{"encoder_arch": "resnext", "model": "contrastive image-text model", "dataset": "photos with spoken descriptions (Open Images, Localized Narratives)", "train_examples": 101725, "image_size": 64, "crop_scale_min": 1, "horizontal_flip": true, "color_jitter": 0.1, "tokenizer": "word", "vocab_size": 4585, "loss": "softmax", "embed_dim": 256, "encoder_norm": "groupnorm", "encoder_activation": "relu", "encoder_weight_standardization": false, "encoder_drop_path": 0.05, "encoder_depths": [2, 3, 3], "encoder_kernel_size": 3, "encoder_stem": "single", "encoder_avg_pool_shortcut": true, "encoder_widths": [192, 336, 576], "text_encoder_causal": false, "text_encoder_width": 192, "text_encoder_layers": 7, "text_encoder_norm": "layernorm_no_bias", "text_encoder_norm_position": "pre", "text_encoder_activation": "squared_relu", "text_encoder_mlp_ratio": 4, "text_encoder_head_dim": 64, "text_encoder_fused_qkv": true, "text_encoder_bias": "all", "text_encoder_qk_norm": true, "text_encoder_parallel_block": false, "text_encoder_inner_norm": false, "text_encoder_positions": "rope", "init": "kaiming_normal", "residual_init": "scaled_by_depth", "optimizer": "muon", "muon_scale": "spectral", "learning_rate": 0.0089, "momentum": 0.85, "nesterov": true, "orthogonalizer": "polar_express", "adamw_lr_other_params": 0.00078, "max_steps": 3600, "batch_size": 128, "epochs": 4.5, "lr_schedule": "linear", "final_lr_fraction": 0.1, "warmup_steps": 360, "weight_decay": 0.06, "adamw_weight_decay_other_params": 0}
Rows from block 3 of the text encoder, named by matrix and row number. Rows with one number belong to one neuron. Each number is 50 + 12 x the weight over its row's rms, rounded and kept within 0 to 99. All counts start at 0.
# fc1: MLP up (text_encoder.blocks.3.mlp.fc1.weight, 768x192), inputs 78-116
# fc2: MLP down (text_encoder.blocks.3.mlp.fc2.weight, 192x768, transposed), outputs 78-116
fc1.509:62 55 75 44 54 77 54 44 58 55 58 56 43 45 52 57 56 58 41 47 29 39 41 63 45 39 35 66 41 55 64 62 69 48 36 64 38 41 50
fc2.509:19 53 52 51 28 67 68 53 59 66 46 64 54 31 53 50 32 40 74 58 44 63 48 54 36 67 45 45 45 41 54 47 48 35 59 53 42 47 50
fc1.510:40 44 35 69 43 58 46 53 46 69 48 35 45 61 60 48 62 41 43 64 52 37 38 39 44 52 50 51 53 21 52 52 32 46 54 54 41 50 50
fc2.510:42 46 37 47 60 35 48 39 43 76 35 35 55 59 37 48 69 56 40 57 61 58 66 64 72 45 44 70 40 37 41 72 33 45 60 39 55 64 54
fc1.511:55 54 26 55 46 33 56 64 54 58 45 54 66 70 37 53 37 54 43 41 45 50 48 68 63 41 47 44 52 41 55 48 53 74 49 44 40 64 32
fc2.511:72 45 54 18 47 41 55 56 40 51 37 55 46 51 34 60 37 53 42 44 65 51 66 40 56 69 45 64 49 62 43 58 55 51 46 35 55 61 58
fc1.512:70 66 40 33 49 60 58 44 48 53 53 39 53 64 53 48 45 67 45 51 57 44 54 46 42 38 37 51 38 39 47 38 30 43 58 62 55 47 42
fc2.512:22 43 31 39 75 58 54 52 45 56 32 40 54 40 68 65 54 55 37 46 59 41 33 33 52 41 56 44 60 52 51 39 69 50 29 47 61 42 45
fc1.513:27 41 75 38 53 25 52 52 40 57 44 37 46 39 59 68 64 46 57 36 61 69 73 24 35 56 44 47 22 51 44 48 75 32 46 45 38 43 53
fc2.513:34 61 39 42 53 51 50 62 67 45 53 69 62 47 46 64 48 57 30 55 48 63 35 55 44 58 40 48 47 35 68 67 50 57 45 58 47 45 46
fc1.514:33 61 50 63 49 42 39 61 53 47 51 35 28 50 53 41 50 36 38 48 67 49 51 51 31 61 42 58 43 27 58 74 34 54 36 35 24 49 39
fc2.514:63 44 45 64 56 35 57 57 64 43 52 35 60 61 70 51 40 52 46 44 34 60 73 55 63 33 67 49 46 64 62 53 50 36 68 46 49 63 56
fc1.515:35 60 30 44 49 61 29 48 58 46 61 34 49 55 37 56 48 54 49 62 38 41 50 64 40 46 54 64 42 54 57 58 48 51 36 66 54 57 50
fc2.515:55 42 40 51 35 39 63 62 44 52 65 43 50 39 45 53 50 44 66 40 61 39 58 54 33 53 63 49 67 59 54 58 56 35 51 59 49 64 64
fc1.516:36 38 35 48 46 28 57 51 45 54 64 58 42 34 53 67 84 49 63 64 37 61 57 62 59 57 30 58 44 47 65 56 68 37 35 52 50 44 36
fc2.516:71 48 55 28 56 31 60 49 44 41 54 31 44 49 54 32 26 60 44 36 47 47 52 55 44 60 48 31 38 54 35 54 53 83 53 72 43 40 58
fc1.517:56 26 38 58 46 44 48 51 34 34 49 43 49 63 64 49 61 38 56 66 47 52 63 64 69 37 55 60 59 48 58 62 51 63 63 48 55 15 39
fc2.517:68 81 58 45 42 50 51 65 48 47 53 36 46 58 41 57 67 46 69 68 51 41 66 40 19 20 24 56 46 56 38 57 41 42 63 49 45 59 44
fc1.518:52 46 44 45 59 56 51 53 58 26 55 34 44 50 36 44 50 49 38 40 35 53 45 46 53 65 49 61 37 60 62 36 51 43 39 68 44 56 48
fc2.518:58 62 44 72 46 69 64 29 65 46 50 29 52 60 46 53 51 36 46 43 55 58 29 41 43 58 32 58 51 36 60 52 72 58 43 43 77 32 61
fc1.519:43 42 69 53 40 55 38 41 60 47 45 43 37 37 51 35 48 44 57 47 45 46 25 64 48 24 47 82 60 35 56 49 59 43 36 57 46 55 68
fc2.519:25 44 37 61 53 67 35 68 40 50 47 72 54 45 48 49 39 68 58 54 56 52 48 57 49 56 43 40 52 37 43 48 22 27 43 45 43 54 35
fc1.520:46 37 51 60 41 41 30 46 64 55 63 30 42 37 52 63 53 44 33 46 40 38 45 46 63 69 50 53 27 66 48 44 61 62 55 39 35 55 74
fc2.520:54 59 59 42 22 36 45 36 57 36 42 47 59 61 48 47 44 37 43 44 70 30 53 56 42 60 60 34 40 60 41 54 56 72 46 70 43 57 64
fc1.521:54 68 45 30 37 45 57 47 30 42 49 62 50 37 68 46 49 49 46 55 44 69 41 50 61 37 49 50 45 43 41 58 36 44 40 52 56 57 33
fc2.521:57 42 54 65 52 39 57 56 43 44 43 43 25 47 48 44 64 49 45 48 31 45 51 67 62 40 50 75 33 77 33 31 44 50 64 48 20 42 53
fc1.522:58 65 56 51 49 35 36 40 78 66 49 27 38 67 70 33 39 11 42 44 46 51 52 65 57 59 30 45 34 57 51 39 39 58 46 62 48 33 56
fc2.522:62 42 32 53 60 61 43 72 71 59 42 45 57 51 35 43 38 53 75 49 53 62 60 50 42 68 46 78 54 60 74 45 54 41 38 55 66 40 74
fc1.523:55 54 46 51 48 43 32 50 25 63 75 50 62 37 59 53 33 35 63 58 61 52 54 65 83 48 36 52 32 61 63 59 63 32 44 45 63 39 36
fc2.523:57 37 62 49 46 60 43 20 70 53 61 26 49 50 42 42 30 40 53 49 55 56 35 54 51 45 34 62 41 46 40 61 49 54 55 25 13 42 58
fc1.524:59 58 44 53 59 65 49 35 42 54 57 46 43 35 58 55 69 31 65 49 38 57 43 33 57 64 39 39 53 62 64 36 61 62 53 24 53 42 61
fc2.524:42 57 58 54 47 55 61 76 34 61 59 69 65 36 56 41 36 49 32 75 57 52 50 61 43 66 54 33 45 45 51 26 51 56 45 49 38 49 46
fc1.525:52 46 66 36 63 63 42 48 53 51 18 62 49 49 53 61 54 43 77 42 67 52 49 55 52 32 40 54 33 59 43 49 56 34 45 40 57 53 36
fc2.525:42 47 65 59 45 48 48 35 66 49 40 73 42 41 51 72 40 50 80 68 62 78 45 47 53 48 39 27 53 37 80 59 68 55 47 60 70 48 26
fc1.526:57 62 30 75 77 51 62 43 38 31 58 63 35 50 30 55 50 41 44 21 66 40 46 45 34 54 45 58 46 58 45 39 64 58 61 45 63 33 46
fc2.526:61 42 58 56 57 56 35 35 53 48 53 41 51 47 40 49 36 45 22 35 42 49 62 43 55 58 53 50 50 59 41 38 63 50 34 48 38 59 39
fc1.527:39 40 42 38 46 23 53 45 31 60 37 46 41 64 58 73 40 56 55 27 55 35 67 61 46 56 63 32 55 49 62 47 49 58 64 52 48 37 56
fc2.527:41 34 50 44 39 53 50 47 59 56 38 69 28 51 45 62 32 77 65 33 64 46 57 63 35 65 55 51 73 47 30 45 75 59 74 37 45 41 49
fc1.528:73 46 56 43 40 55 84 43 48 42 47 66 34 49 60 65 72 27 54 45 60 31 67 36 54 69 32 55 60 41 49 17 42 53 68 41 55 55 48
fc2.528:73 63 51 55 43 67 77 51 47 61 57 51 61 53 63 55 66 21 49 69 50 55 59 30 47 50 67 45 33 47 50 30 43 56 64 49 46 43 53
fc1.529:27 57 62 40 64 38 61 43 46 32 52 43 53 48 65 55 72 41 43 44 60 57 60 78 67 68 60 57 40 54 36 63 67 34 57 29 43 34 48
fc2.529:40 53 53 26 53 42 53 41 71 53 58 72 49 49 37 68 55 86 32 37 27 56 65 31 39 54 42 57 49 50 53 56 59 57 45 27 41 59 39
fc1.530:39 59 37 60 55 53 26 48 33 30 67 53 39 37 57 55 56 41 53 49 53 38 53 55 36 75 49 49 50 63 55 32 38 39 53 52 49 35 45
fc2.530:73 47 27 43 47 65 39 53 71 55 34 56 50 25 67 56 47 52 41 61 48 59 81 74 49 66 59 53 54 54 50 38 54 57 44 54 79 67 32
fc1.531:49 38 50 31 64 45 44 38 24 76 63 37 57 65 48 58 50 46 45 53 50 35 23 56 36 65 55 43 43 62 60 48 64 46 53 65 54 46 43
fc2.531:55 36 69 30 53 42 45 47 46 39 45 34 52 39 58 47 38 42 40 47 55 52 46 36 58 46 29 54 54 38 39 73 73 43 38 28 51 60 50
fc1.532:58 43 41 58 50 50 59 36 47 52 62 45 52 36 63 76 42 44 40 50 46 62 54 70 33 48 35 57 35 21 42 42 61 39 48 56 45 44 55
fc2.532:15 38 62 52 51 27 33 40 42 39 75 60 45 49 64 65 36 69 46 35 35 57 56 64 52 45 60 46 23 33 48 53 45 70 62 42 52 65 74
fc1.533:55 40 50 42 41 58 50 41 62 48 46 51 62 48 67 33 50 39 54 30 67 60 75 52 48 42 61 59 45 65 64 76 38 47 64 32 43 44 70
fc2.533:46 56 41 42 64 36 57 56 80 49 54 43 37 48 45 48 46 55 54 45 48 37 38 54 49 63 47 33 54 33 62 42 41 56 74 43 57 42 84
fc1.534:52 43 30 30 31 62 55 69 57 52 49 66 37 54 41 48 40 38 24 58 31 47 66 40 47 65 68 43 71 53 64 43 49 34 59 32 52 34 70
fc2.534:56 50 76 38 51 32 69 46 52 59 60 37 52 60 75 61 49 59 46 47 49 54 63 27 66 51 58 51 49 51 60 41 69 59 67 75 68 49 56
fc1.535:38 35 54 51 60 39 55 50 56 48 64 33 55 76 50 36 36 38 45 44 52 58 40 54 42 51 48 58 44 28 56 54 57 57 53 55 60 57 38
fc2.535:47 43 67 45 53 57 44 52 53 38 58 33 62 56 80 51 49 28 38 55 67 57 44 46 40 58 45 39 47 27 46 57 37 63 58 37 47 43 66
fc1.536:63 53 39 42 53 52 39 57 26 70 45 45 28 27 30 59 52 53 59 53 52 86 44 49 55 60 40 34 62 50 65 72 57 54 48 38 54 54 49
fc2.536:70 35 53 33 47 58 55 56 39 69 56 46 60 69 49 66 73 47 60 53 54 65 37 52 53 50 49 47 39 80 38 45 66 50 62 77 61 25 49
fc1.537:47 67 63 52 53 60 41 34 60 37 49 52 65 36 30 50 41 62 34 41 39 76 59 51 38 36 39 42 34 71 49 51 61 37 63 43 30 36 35
fc2.537:45 54 48 47 53 24 56 39 63 39 39 51 39 35 44 57 29 54 57 58 73 54 26 71 78 46 55 36 55 66 58 32 50 56 65 39 46 50 56
fc1.538:70 34 52 68 63 57 58 40 56 58 43 59 21 61 61 74 54 58 43 43 74 59 50 41 71 45 64 60 54 55 43 65 39 67 46 43 54 60 56
fc2.538:68 48 39 39 66 57 26 59 26 43 50 66 53 55 40 41 58 42 72 28 56 65 46 52 27 66 45 68 36 56 45 48 55 52 54 42 64 50 48
fc1.539:45 41 52 57 73 37 62 32 66 19 40 37 55 46 73 21 28 39 67 53 41 43 65 61 54 36 61 20 47 78 28 51 50 44 32 66 66 46 43
fc2.539:39 55 60 35 26 50 54 56 48 55 58 63 27 68 62 50 85 80 49 62 40 40 28 46 47 53 35 48 38 36 54 71 34 29 52 44 46 54 64
fc1.540:73 62 60 44 47 35 53 31 62 44 53 38 41 38 46 43 66 43 13 50 37 43 64 55 62 57 60 49 56 62 47 56 37 44 47 55 33 61 56
fc2.540:57 69 66 47 45 39 48 42 50 35 64 68 66 40 40 39 43 54 61 55 29 64 69 55 76 63 49 24 33 44 39 40 41 44 64 56 47 41 58
fc1.541:54 62 47 25 52 42 43 63 55 48 52 42 58 31 63 43 48 52 52 63 52 51 38 47 36 72 59 72 33 53 67 54 40 45 48 46 65 77 55
fc2.541:63 50 51 59 46 70 47 67 57 84 47 26 35 31 36 43 45 50 66 56 62 75 53 52 45 60 31 60 45 56 47 59 37 29 61 44 66 47 48
fc1.542:37 50 47 42 56 51 41 52 34 58 57 44 34 54 52 53 45 58 43 28 31 55 53 60 30 54 56 60 52 34 47 46 53 05 52 59 56 62 38
fc2.542:69 64 62 26 59 35 36 56 47 51 56 45 57 40 55 61 41 38 48 52 55 41 55 47 40 58 49 75 58 61 30 38 45 41 49 64 67 29 58
fc1.543:50 49 53 45 48 68 58 46 53 57 48 50 38 60 60 66 58 51 55 43 44 38 39 66 45 34 36 57 47 35 21 61 37 41 47 61 54 32 46
fc2.543:29 39 73 44 69 56 41 51 61 46 46 59 47 51 62 39 48 54 43 38 42 62 56 35 50 63 60 60 53 45 41 72 42 33 68 51 52 39 34