Weights of a small contrastive image-text model: encoder activation relu.
Rows from block 3 of the text encoder of a small contrastive image-text model, named by matrix and row number. Rows with one number belong to one neuron. Each number is 500 + 40 x the weight over its row's rms, rounded and kept within 0 to 999. All counts start at 0. Numbers have three digits each.
Before each neuron's rows are labels from the 100 texts, of 14976, where the neuron reaches its highest value: "fires on" is the input token at the peak. Only what is clearly more common there than usual is listed. The data: photos with spoken descriptions (Open Images, Localized Narratives).
# fc1: MLP up (text_encoder.blocks.3.mlp.fc1.weight, 768x192), inputs 117-155
# fc2: MLP down (text_encoder.blocks.3.mlp.fc2.weight, 192x768, transposed), outputs 117-155

fires on: "flowers"
fc1.138:481440476533498533488454493504538494507546522436476513524492518541457492478460529488507594478505508510454433492491501
fc2.138:571562496444518531488532517549393509511425488506466512487545424480510515438517477498530472524477533467485514456481476

fires on: "on"; "is"; "in"; "violet"
fc1.527:504580556449511499512418466525493474578512507524522442529516464573511470489533527491499495474475482450466429483510456
fc2.527:462526540514570441507440494508491487503466549530574457569455510573551516500506473488513484481542499453468447548468532

fires on: "a"; "can"
fc1.443:528443471549500556500573451565525465505506455479522519505548553485541507438511532460500426412490549459516496532523437
fc2.443:546352440458528528470446545476484500503457449426532481499460598541450525469482468461576475508435464482544551488550490

fires on: "image"
fc1.647:539497513412590553467508579542475513505557528463523547516442499535500522426504519436517505505524506479516475522487574
fc2.647:459542536439563431557507563410477531451565547522506483462542487516431457478550490505460527579552464497504493566469528

fires on: "table"; "is"; "are"
fc1.192:453464518525465522510484578556499479485504515503567441529502525593557523544434554478504433498477456548564516544508503
fc2.192:513441459546601526537599527516507397508507534521461526486478526475499421439437523500449533489516508505489508578529538

fires on: "image"; "there"; "many"
fc1.198:546508524419526521511531491505586504535503522504475501504508476455507473530480412504526538483488529545533456512521496
fc2.198:472504495508475536473491505540423465514488480493547503510514398553457532530535560531432481502548462468548532503449522

fires on: "and"; "is"; ","
fc1.571:440559404480497564430523515482492511511468540544508484493484447446485469516538460410511451469528547481507499479559429
fc2.571:494561458473513471461484507538460494454471468488527533474534475498457506574540532471575464564491448479521491451457531

fires on: "in"
fc1.59:469436453526531489496484444504454496511462478546469459499554458492513595500430555406471517455465471522471527481509508
fc2.59:521504466505478504492525456537480457506492500556399543472485492543462498521452453441538440508491481504450453451464501

fires on: "this"; "see"; "some"; "there"
fc1.754:477513574472526567488463432483562497435460548500537474531517492504489454445519549475456568546493483560507464461494434
fc2.754:474537463514444465503503503500464523488461406535453495523539525560466543529441508464456472486592527505508541520490515

fires on: "table"; "and"; "sitting"
fc1.243:433502521472543451467475491506517497513519511454491474444543465556441573503430479531487450524495516436504477507416434
fc2.243:494414541507516520615473484427525527545514484500489463493561553454474481486551493464479562472497524534550537493544515

fires on: "flowers"
fc1.46:476504490503453537488497566527500461478469499532478427498516473553523425456498509496498532549481513529563534473458489
fc2.46:526458484487464551474469558484468496525540596515540528522566516512536561504519501495506590569545484460499575529479492

fires on: "and"; "."; "boats"; "can"
fc1.702:553529454469504462406554434500544463460478515527522550485463489437500461471571549472440462500544552437553531488570490
fc2.702:463513494494534565460509512456527515455528511532466546517470484499432542485518489587423425484493491483573511497510578

fires on: "this"; "there"; "standing"
fc1.317:494433488509508446455558503549465474476429534404487413509464463497528534488514552527499582567550496494463489476534464
fc2.317:484506513486497537444519463490525576482487466508456536483576464487443499482433505619489551497537493504498550475412500

fires on: "in"; "of"
fc1.390:494532433565464498501449494515518496501525539490481566517521389491576538445499471439503462529434547511540561521465493
fc2.390:542519392517512501578484478487512526518501441483530516443515436517523464539526550519480444455568481582516579522484492

fires on: "flowers"; "sitting"
fc1.680:572532540524494544494485538380448473510597511430473499486517495514581563590529476513523479504455522426447487445456523
fc2.680:467462491540434543577495468530507447522463509592463536552478485544505485521441484526532444498453459522531494524545473

fires on: "image"; "<end>"; "picture"
fc1.110:518543447461460504487485586488575457534543548606537605492470527501523546479513454456448444437489515463429532438551490
fc2.110:455500574530432510475541482482518495483446501512568517526475472472472487509449483432563506501459518524451513495527529

fires on: "table"
fc1.272:505524493484528499512513527474524477555535509501491463479463536548484534531438469549519459541487456528559516493472455
fc2.272:487457501517466500552479556530391509503494450502467482526513474496542479491520475462455511512530519595437615439509480

fires on: "see"; "this"
fc1.714:533522541468489511494459405507510537526465492477534556476558498468463479527476475486450474557449530456475516531518452
fc2.714:507477515529455484453441468513518447514505541540504558554438517485567508444495472510527485450542464524529464479570504

fires on: "see"
fc1.429:499574540492478464452465485543524514538488510566429490483489528531500473521494568545546495500464435503486500495512530
fc2.429:497535542501465468525487523528552496554465505568480457436533426522477489530450531514528586481526499512579536470451500

fires on: "a"; "is"; "of"; "this"
fc1.547:483552468458516508521528458433485517538513506491467530551552494564505534461504515488533503558586495521412532419543532
fc2.547:470456463425485461448545558509497524496492469541578449531499449422510499490509507469517443493448509529443448512384468

fires on: "table"
fc1.8:490441571557490448494500513547582541450490473546505562556455527428529508496497478491467448420513488481475524476600547
fc2.8:483520504504552520527531524540509451451531521489422532462540465516494495522471446503487521465524505461468456489519440

fires on: "the"; "a"; "is"; ","
fc1.135:501501536517449517493527492443430515558502494475490473515497530553492454515482478542546469492528476449479542540549437
fc2.135:499442554561576478536473402520496411524545515553502544493495399507535489553481469516534490427466477438512431476470474

fires on: "on"; "hand"; "see"
fc1.570:414514505501461600484571490506642563550514506539534484478458402527546502508472497535568501464481575521507461507545466
fc2.570:504563539492543509440486463509519475511436544482455608495540458420537512458502566498558557510491559504546452540504553

fires on: "on"; "see"; "this"; "is"
fc1.741:508487520482457469534496581530512423509526420524495490497482468547470543530487525473401524526538501456510495508525405
fc2.741:520426464501485517568499549577437528490526546514503520534458472453519451429523509547502531523481545446478511506543469

fires on: "and"; "is"; "table"
fc1.659:512476504541523506523511482550549486480538497562502490532514515553516551517490479489560477490478505395517502499465491
fc2.659:508431484506514483467497552464529516463514499523500562459522528532550483550478482491455557503513504495499455501473436

fires on: "flowers"
fc1.623:538554457456457542550517546470524514454499499509497520540485481464523521497498536443488460453555503513431501508476497
fc2.623:463523574535461518499462548486496503513491504514514392540567487497488477581460493500510516567498505489516502596520481

fires on: "see"; ","; "are"
fc1.418:509502429552491555556514432574489447509549473450504549574468435471500557558435468518561519513471497419532448461577449
fc2.418:486444485455449466519517487422501481446420425559484529478443505539438522528503502553571576517514492522464519450500507

fires on: "in"; "on"; "i"
fc1.308:470568499495549486460480467490457548489471474479496534492489464517521550496490484472375528503543570625465501543524563
fc2.308:486580483500554465533475466430490492481484505516579534429472478506428522441473507390484579530542500625538510504470479

fires on: "the"
fc1.231:503508527467526494485481456545521515426515422457470524481432456497589514510465525481487576548526521554538516515481549
fc2.231:376540493427534551500465524480494470438472481436520520604513484450484529531499461491501510539541502511490479499469502

fires on: "on"; "is"; "see"; "person"
fc1.316:508462523454517517553517487443500540520528519506515465466474515542482497554581513489543497501520482546528498466499443
fc2.316:509519461452524474473509597482498573521469591445505447439527550417464504541470499518463572547537482519447480573542491

fires on: "and"; "in"; "can"; "."
fc1.681:504566467487479456400479547525419447479449522548495513463537526582489479522515580503443502553493452502494441480501453
fc2.681:420482576546550391489495521559587444514473500580518520477504511492492491531439536545477514544486497495496450571512522

fires on: ","; "and"
fc1.441:567438478497568533461503476472432477476521474546494502530479490560498482543443560479529430493524561517338548519527458
fc2.441:503425572526472464531498522531469455543479464455466542528511452500461450481513510543517419400488573483446480552472488

fires on: "sitting"; "."
fc1.289:480461463557512550495450474520568468446505452507466562403478484524500481522518496514470522554460568495546557519544473
fc2.289:414552528482462452506488392465516555468511541426500610472514482492473529504540489415439531571452479539471460471517526

fires on: "this"; "i"; "on"
fc1.255:485512510478566570573503441460477481494526540496410538522509521484525480451534507423568533476486560426509488522545506
fc2.255:492509473543512466503621515532461535540415558488447418514553493462559459521552454521518442529484551489539527414505487

fires on: "see"; "is"; "and"; "can"
fc1.211:535413551489515496444495456448517539458433504494468488543538550555469543533483495475602531506511493441511468520510506
fc2.211:526477497468491551520500431455536519531520452537511539519501485538469463499564562532477458496595495437539533534513517

fires on: "on"; "of"
fc1.131:444466522516509541596457477481473506524508479546375527563508527460408465531545516499506493534516526461481497561438536
fc2.131:554493422425458538494481532450480567502515597511481527498538492517535554617533485540528522518502510500427483489559507

fires on: "this"; "picture"; "image"
fc1.530:482554475611473505476475508487547568523575482530460535513551425550493495524484458459456483471506536446482558483509449
fc2.530:464505475447465506551458527491480527501481523522451541480447490552466467483431458436550481498547481469440448485507533

fires on: "and"; "a"; "is"
fc1.738:470484452508560518552535473568532564552516484528465475486442509525526446466491517378595548547502481479477535493452597
fc2.738:505502485522456511559469548497449505499441431515566587405543492420478480440474502527484456517418574471558431483480506

fires on: "flowers"; "there"; "we"
fc1.33:432494567505469539440472505475484491497433507480486469479474464462493525563533405475576501555432458480457490421521537
fc2.33:423464503507478444462486531557470507469550465471476406615501526454551500422567412491497522497435439501478458508475460

fires on: "the"; "can"
fc1.50:480468470460506438506534501506488505512483493523511515570449508453455477539485531405425508520552486491530509518506500
fc2.50:565513485527480457460447571540510532522498516501505558540537550466531436424523433502455513438505510469428514510489493

fires on: "table"; "there"; "see"; "and"
fc1.437:532480536566513486467473523505464441440528456520496503482489512511486505537455501526560522470475500534476487527454474
fc2.437:502491550477498521509490480505497529493531539493519466424549467505545488539480512425550494565462468431483539482497570

fires on: "see"; "<end>"; "and"
fc1.86:517367446440435491484512519479542465500524498485415523464543551482464494538482574498397557478529511491513533529535542
fc2.86:512523487563501457485468498526456518429427528573531460541540478465579476472480578410522484461505525453534525431512433

fires on: ","; "and"; "them"
fc1.690:493433461459434546516426555531584481457415491528520464472562461495457557544506449414561473518515496431459517503501461
fc2.690:534551481516545488468507467520476411487436538506491557504543457499512468500526576501557493577472476453491509463463526

fires on: "see"
fc1.413:496440503428523461555495485483535519392521501505481563444521545572454494528510521510488534572542549536576517442526453
fc2.413:476508465531467529541461502520499477476545499523521466535577501451450494394427514446432561521536556485495541544458448

fires on: ","; "a"; "in"
fc1.467:499574500557504483470450464470425514501520505640561563482499509505521498568489493549492522504534560527414504477506477
fc2.467:542529524447468411485538483416456421528509517511552499517505466499526517538575559582528482433436522410536453469505464

fires on: "and"; "a"; "sky"
fc1.632:479509487510487540466487513489477547597486454487441523446476475532560536474476443495482475535493476581464503468426555
fc2.632:472439494544499538491560535534487505530491465458503510466440511524490500574461462474504454483465397485459494501496508

fires on: "this"; "can"; "there"; "image"
fc1.3:502454550487505522411437519488575493500479537447521505519467442425465524522474467416472477482535503444540435515494511
fc2.3:528537500510541525528559499464458473548508441489503504554493499521517527460406478534466427505540598494509478468483516

fires on: ","; "there"
fc1.56:508489526478545446528452484475467474463359516517473447539485499518462581461478462550536501489475542451479515498539512
fc2.56:489439486519503465557538505463543554500504518519456506545473528514461496491473488599518511395523502516471478531515472

fires on: "sitting"
fc1.403:537543519495488531532508526446484465575441526485512438474531548492513616470576468383508497601536494496499512485453471
fc2.403:535548530473462559528499472466497547471485502465487423552563438504450509483533546468505523565494520532513501522532519

fires on: "in"; "text"; "we"
fc1.99:511471591519509539450510552495508509509503512482500468535476452487513463596488494502549443490546552512526478493543488
fc2.99:508541451519593473431508508521506535500515499448470549467490527495477528514457414519473457529458534498502416498466472