{
  "model": "contrastive image-text model",
  "dataset": "photos with spoken descriptions (Open Images, Localized Narratives)",
  "crop_scale_min": 1,
  "tokenizer": "word",
  "encoder_activation": "relu",
  "encoder_weight_standardization": false,
  "encoder_widths": [192, 336, 576],
  "text_encoder_norm": "layernorm_no_bias",
  "text_encoder_head_dim": 64,
  "learning_rate": 0.0089,
  "batch_size": 128,
  "weight_decay": 0.06
}
Rows from block 3 of the text encoder of a small contrastive image-text model, named by matrix and row number. Rows with one number belong to one neuron. Each number is 500 + 50 x the weight over its row's rms, rounded and kept within 0 to 999. All counts start at 0. Numbers have three digits each.
After each neuron's rows are labels from the 100 texts, of 14976, where the neuron reaches its highest value: "tokens" is the input token at the peak. Only what is clearly more common there than usual is listed. The data: photos with spoken descriptions (Open Images, Localized Narratives).
# fc1: MLP up (text_encoder.blocks.3.mlp.fc1.weight, 768x192), inputs 78-116
# fc2: MLP down (text_encoder.blocks.3.mlp.fc2.weight, 192x768, transposed), outputs 78-116

fc1.224:499527518500487565502530551375599545519486495527524556481470565382535430506550499475564463468469477558416554432498489
fc2.224:581481433471620544526518483567400519512433540526504536470496503480443493498576507534511467575540400537420499538486484
tokens: "white"; "."; "is"; "this"

fc1.146:427463415489537542456540552502500403477535518515490459545486452565509598501467637461483458495443467527560531567547504
fc2.146:441385470460582495465516556442573382585460524462562542533444554478533515538503501515473423556538484520562484527447555
tokens: "this"

fc1.91:447533437566498472466548499509501490489535485487508484515567555502435501506481440545523511466557575595577604512503561
fc2.91:428490465440511510563587457530505587426551436456476521545482490509492527549451471498495463526491496551522597487419589
tokens: "white"; "and"

fc1.752:448435517527498491530492471492485474499512398489537495499463520577419441438571552423539553540572541562493559502485493
fc2.752:447479423512541442437599477473532500503456456445572461518472573528476501473442432465450487507512428499507506440518583
tokens: "white"

fc1.760:544479497387576534518470577431481507488558520490485469426549456552517460496497555466372425488442484398509590556446564
fc2.760:536480438499406545433512540594488477463596436488595482585520511561427547482499474449455524576515442478473469593502576
tokens: "can"; "image"; "we"; "picture"

fc1.113:533551423433441559542458466535439520633386392592570486518475527551500407484577519522478519442497493447520480456485505
fc2.113:448443477612470501485478507398388503390479635477513501481561594601486588532437467574487503471508489611484519387508566
tokens: "can"; "there"

fc1.393:502498515483504496498467546514447575524502489542492569565489513488457599485573491537448428522458419525445568495471429
fc2.393:519508544578484532614456537502494517526488524455528509473523539544495473498547520407483473555620477510396427475459512
tokens: "can"; "this"

fc1.118:476469512412479480461533561481568597523461485485394512478499478442436359524458456558482495520489494437471452491546472
fc2.118:471433469432431507491496523479566497427480557522544521508567506427546411579555508515514484490462498554526487655564491
tokens: "can"; "image"; "this"; "there"

fc1.93:492528429494454453462522469469469533589545405486520440513505551575386534475496390566512530561491583548539475511548489
fc2.93:443505481477544463487472409497501637487481476478455486508513480448493437506530464531525494511418488640509635397547527
tokens: "white"

fc1.12:471557487523504493482549502442570542416416521480491579523457521530391422487437509494490504502577467624507493504520520
fc2.12:563580502449539462563487532465388420443563588474470429587550476587490549522550541529584540493436505515431478468477457
tokens: "grass"; "there"; "this"

fc1.337:414425464512468480592482509453505500555474506440481569528519506556409521456488438529529550415525671513508503530471513
fc2.337:453503495467465451529502451516542593512581471525549478515420529520395525544425470435539472493560527562482524598533551
tokens: "white"

fc1.332:475475537499559439531617489446384522542469533523508584443564503609452513540523539522513402549523556532523466530453501
fc2.332:504478521543545447458465502461510493487482455509491423515561548580600526458515436470482501448466543508489455531536498
tokens: "can"; "is"

fc1.460:566587561489523456536585445437536462446522556505497528462497497467517472517501466486427404421487461515584504537448479
fc2.460:590526548596471559570481423504440499511567594564501465479420503522496565555468457517389500466501544490454578433468494
tokens: "grass"; "there"

fc1.0:429432525489440402492507473478603510553511413541460534539556490507585448427472500489433436574461578371483498539434540
fc2.0:394451575488515469471503406437489591491516417500454518552528501540498520594522538554504461409508510464453475481453509
tokens: "in"; "of"; "there"; "can"

fc1.384:469412465479575489536495466411383551479485553441573520514506570517518485520492434403456497553405484362471384506583536
fc2.384:473577582537500515405538469510465460477502503515448380545499558540569463505451429498480383523522513687528468617491494
tokens: "white"

fc1.602:470530504544568514463497501541444523501484508596473523503379455471478581541523487530501488458376485507546419486516426
fc2.602:533515466486499498433447444541495454477532540483466575512517480453598462480480479513495442477546497487492511537466585
tokens: "can"; "there"; "is"

fc1.395:508483571483521517500581438567526460465493589467543616495460520535365474452501521502539572457505493513444485446570499
fc2.395:497518545598423499541544563480488452468536462521497476524452515529459490505455496488497555402521489590452446481509479
tokens: "in"; "see"; "plate"

fc1.317:489397534461492457490541463552471515484468526578572496512525463486487507506543555615549486526544540479515507518531449
fc2.317:579501459516524497539505472532464418446473475495534548516475498475520569456542489452483466554585465436558521545503460
tokens: "this"; "there"; "standing"

fc1.303:509462462579494566545581489512489502459601480613549500469463500522509505521534509541467513551371518578413455508621543
fc2.303:521557503558529569585457463531437500438473556525511577500442531526555490443498488523489454571543460600506475477554488
tokens: "in"

fc1.457:437553401543544507453444495543560490560548491491437526538522583599439482538500471576484447502528452437500463445455413
fc2.457:584544553527444433425523454512495443568501551605411544559542488420439557561542532584410529461429499548469531480472512
tokens: "grass"

fc1.444:458529490494479537549399491527473432488547481407514460514540511477456467495471430507512567562485438464494543514470526
fc2.444:525497493499506457504552455529540512467514474545434520508569378583468534481473463523427512512529475514548572508554451
tokens: "white"; "."

fc1.42:593497526508483516567490473502505553561381591514525499539550584462576486478417488604495438517480466466465491571492558
fc2.42:489464439507516538520497436526554551407466534479551466490595525514492479489574527484471452531488440568539477570478443
tokens: "can"; "shirt"; "this"; "image"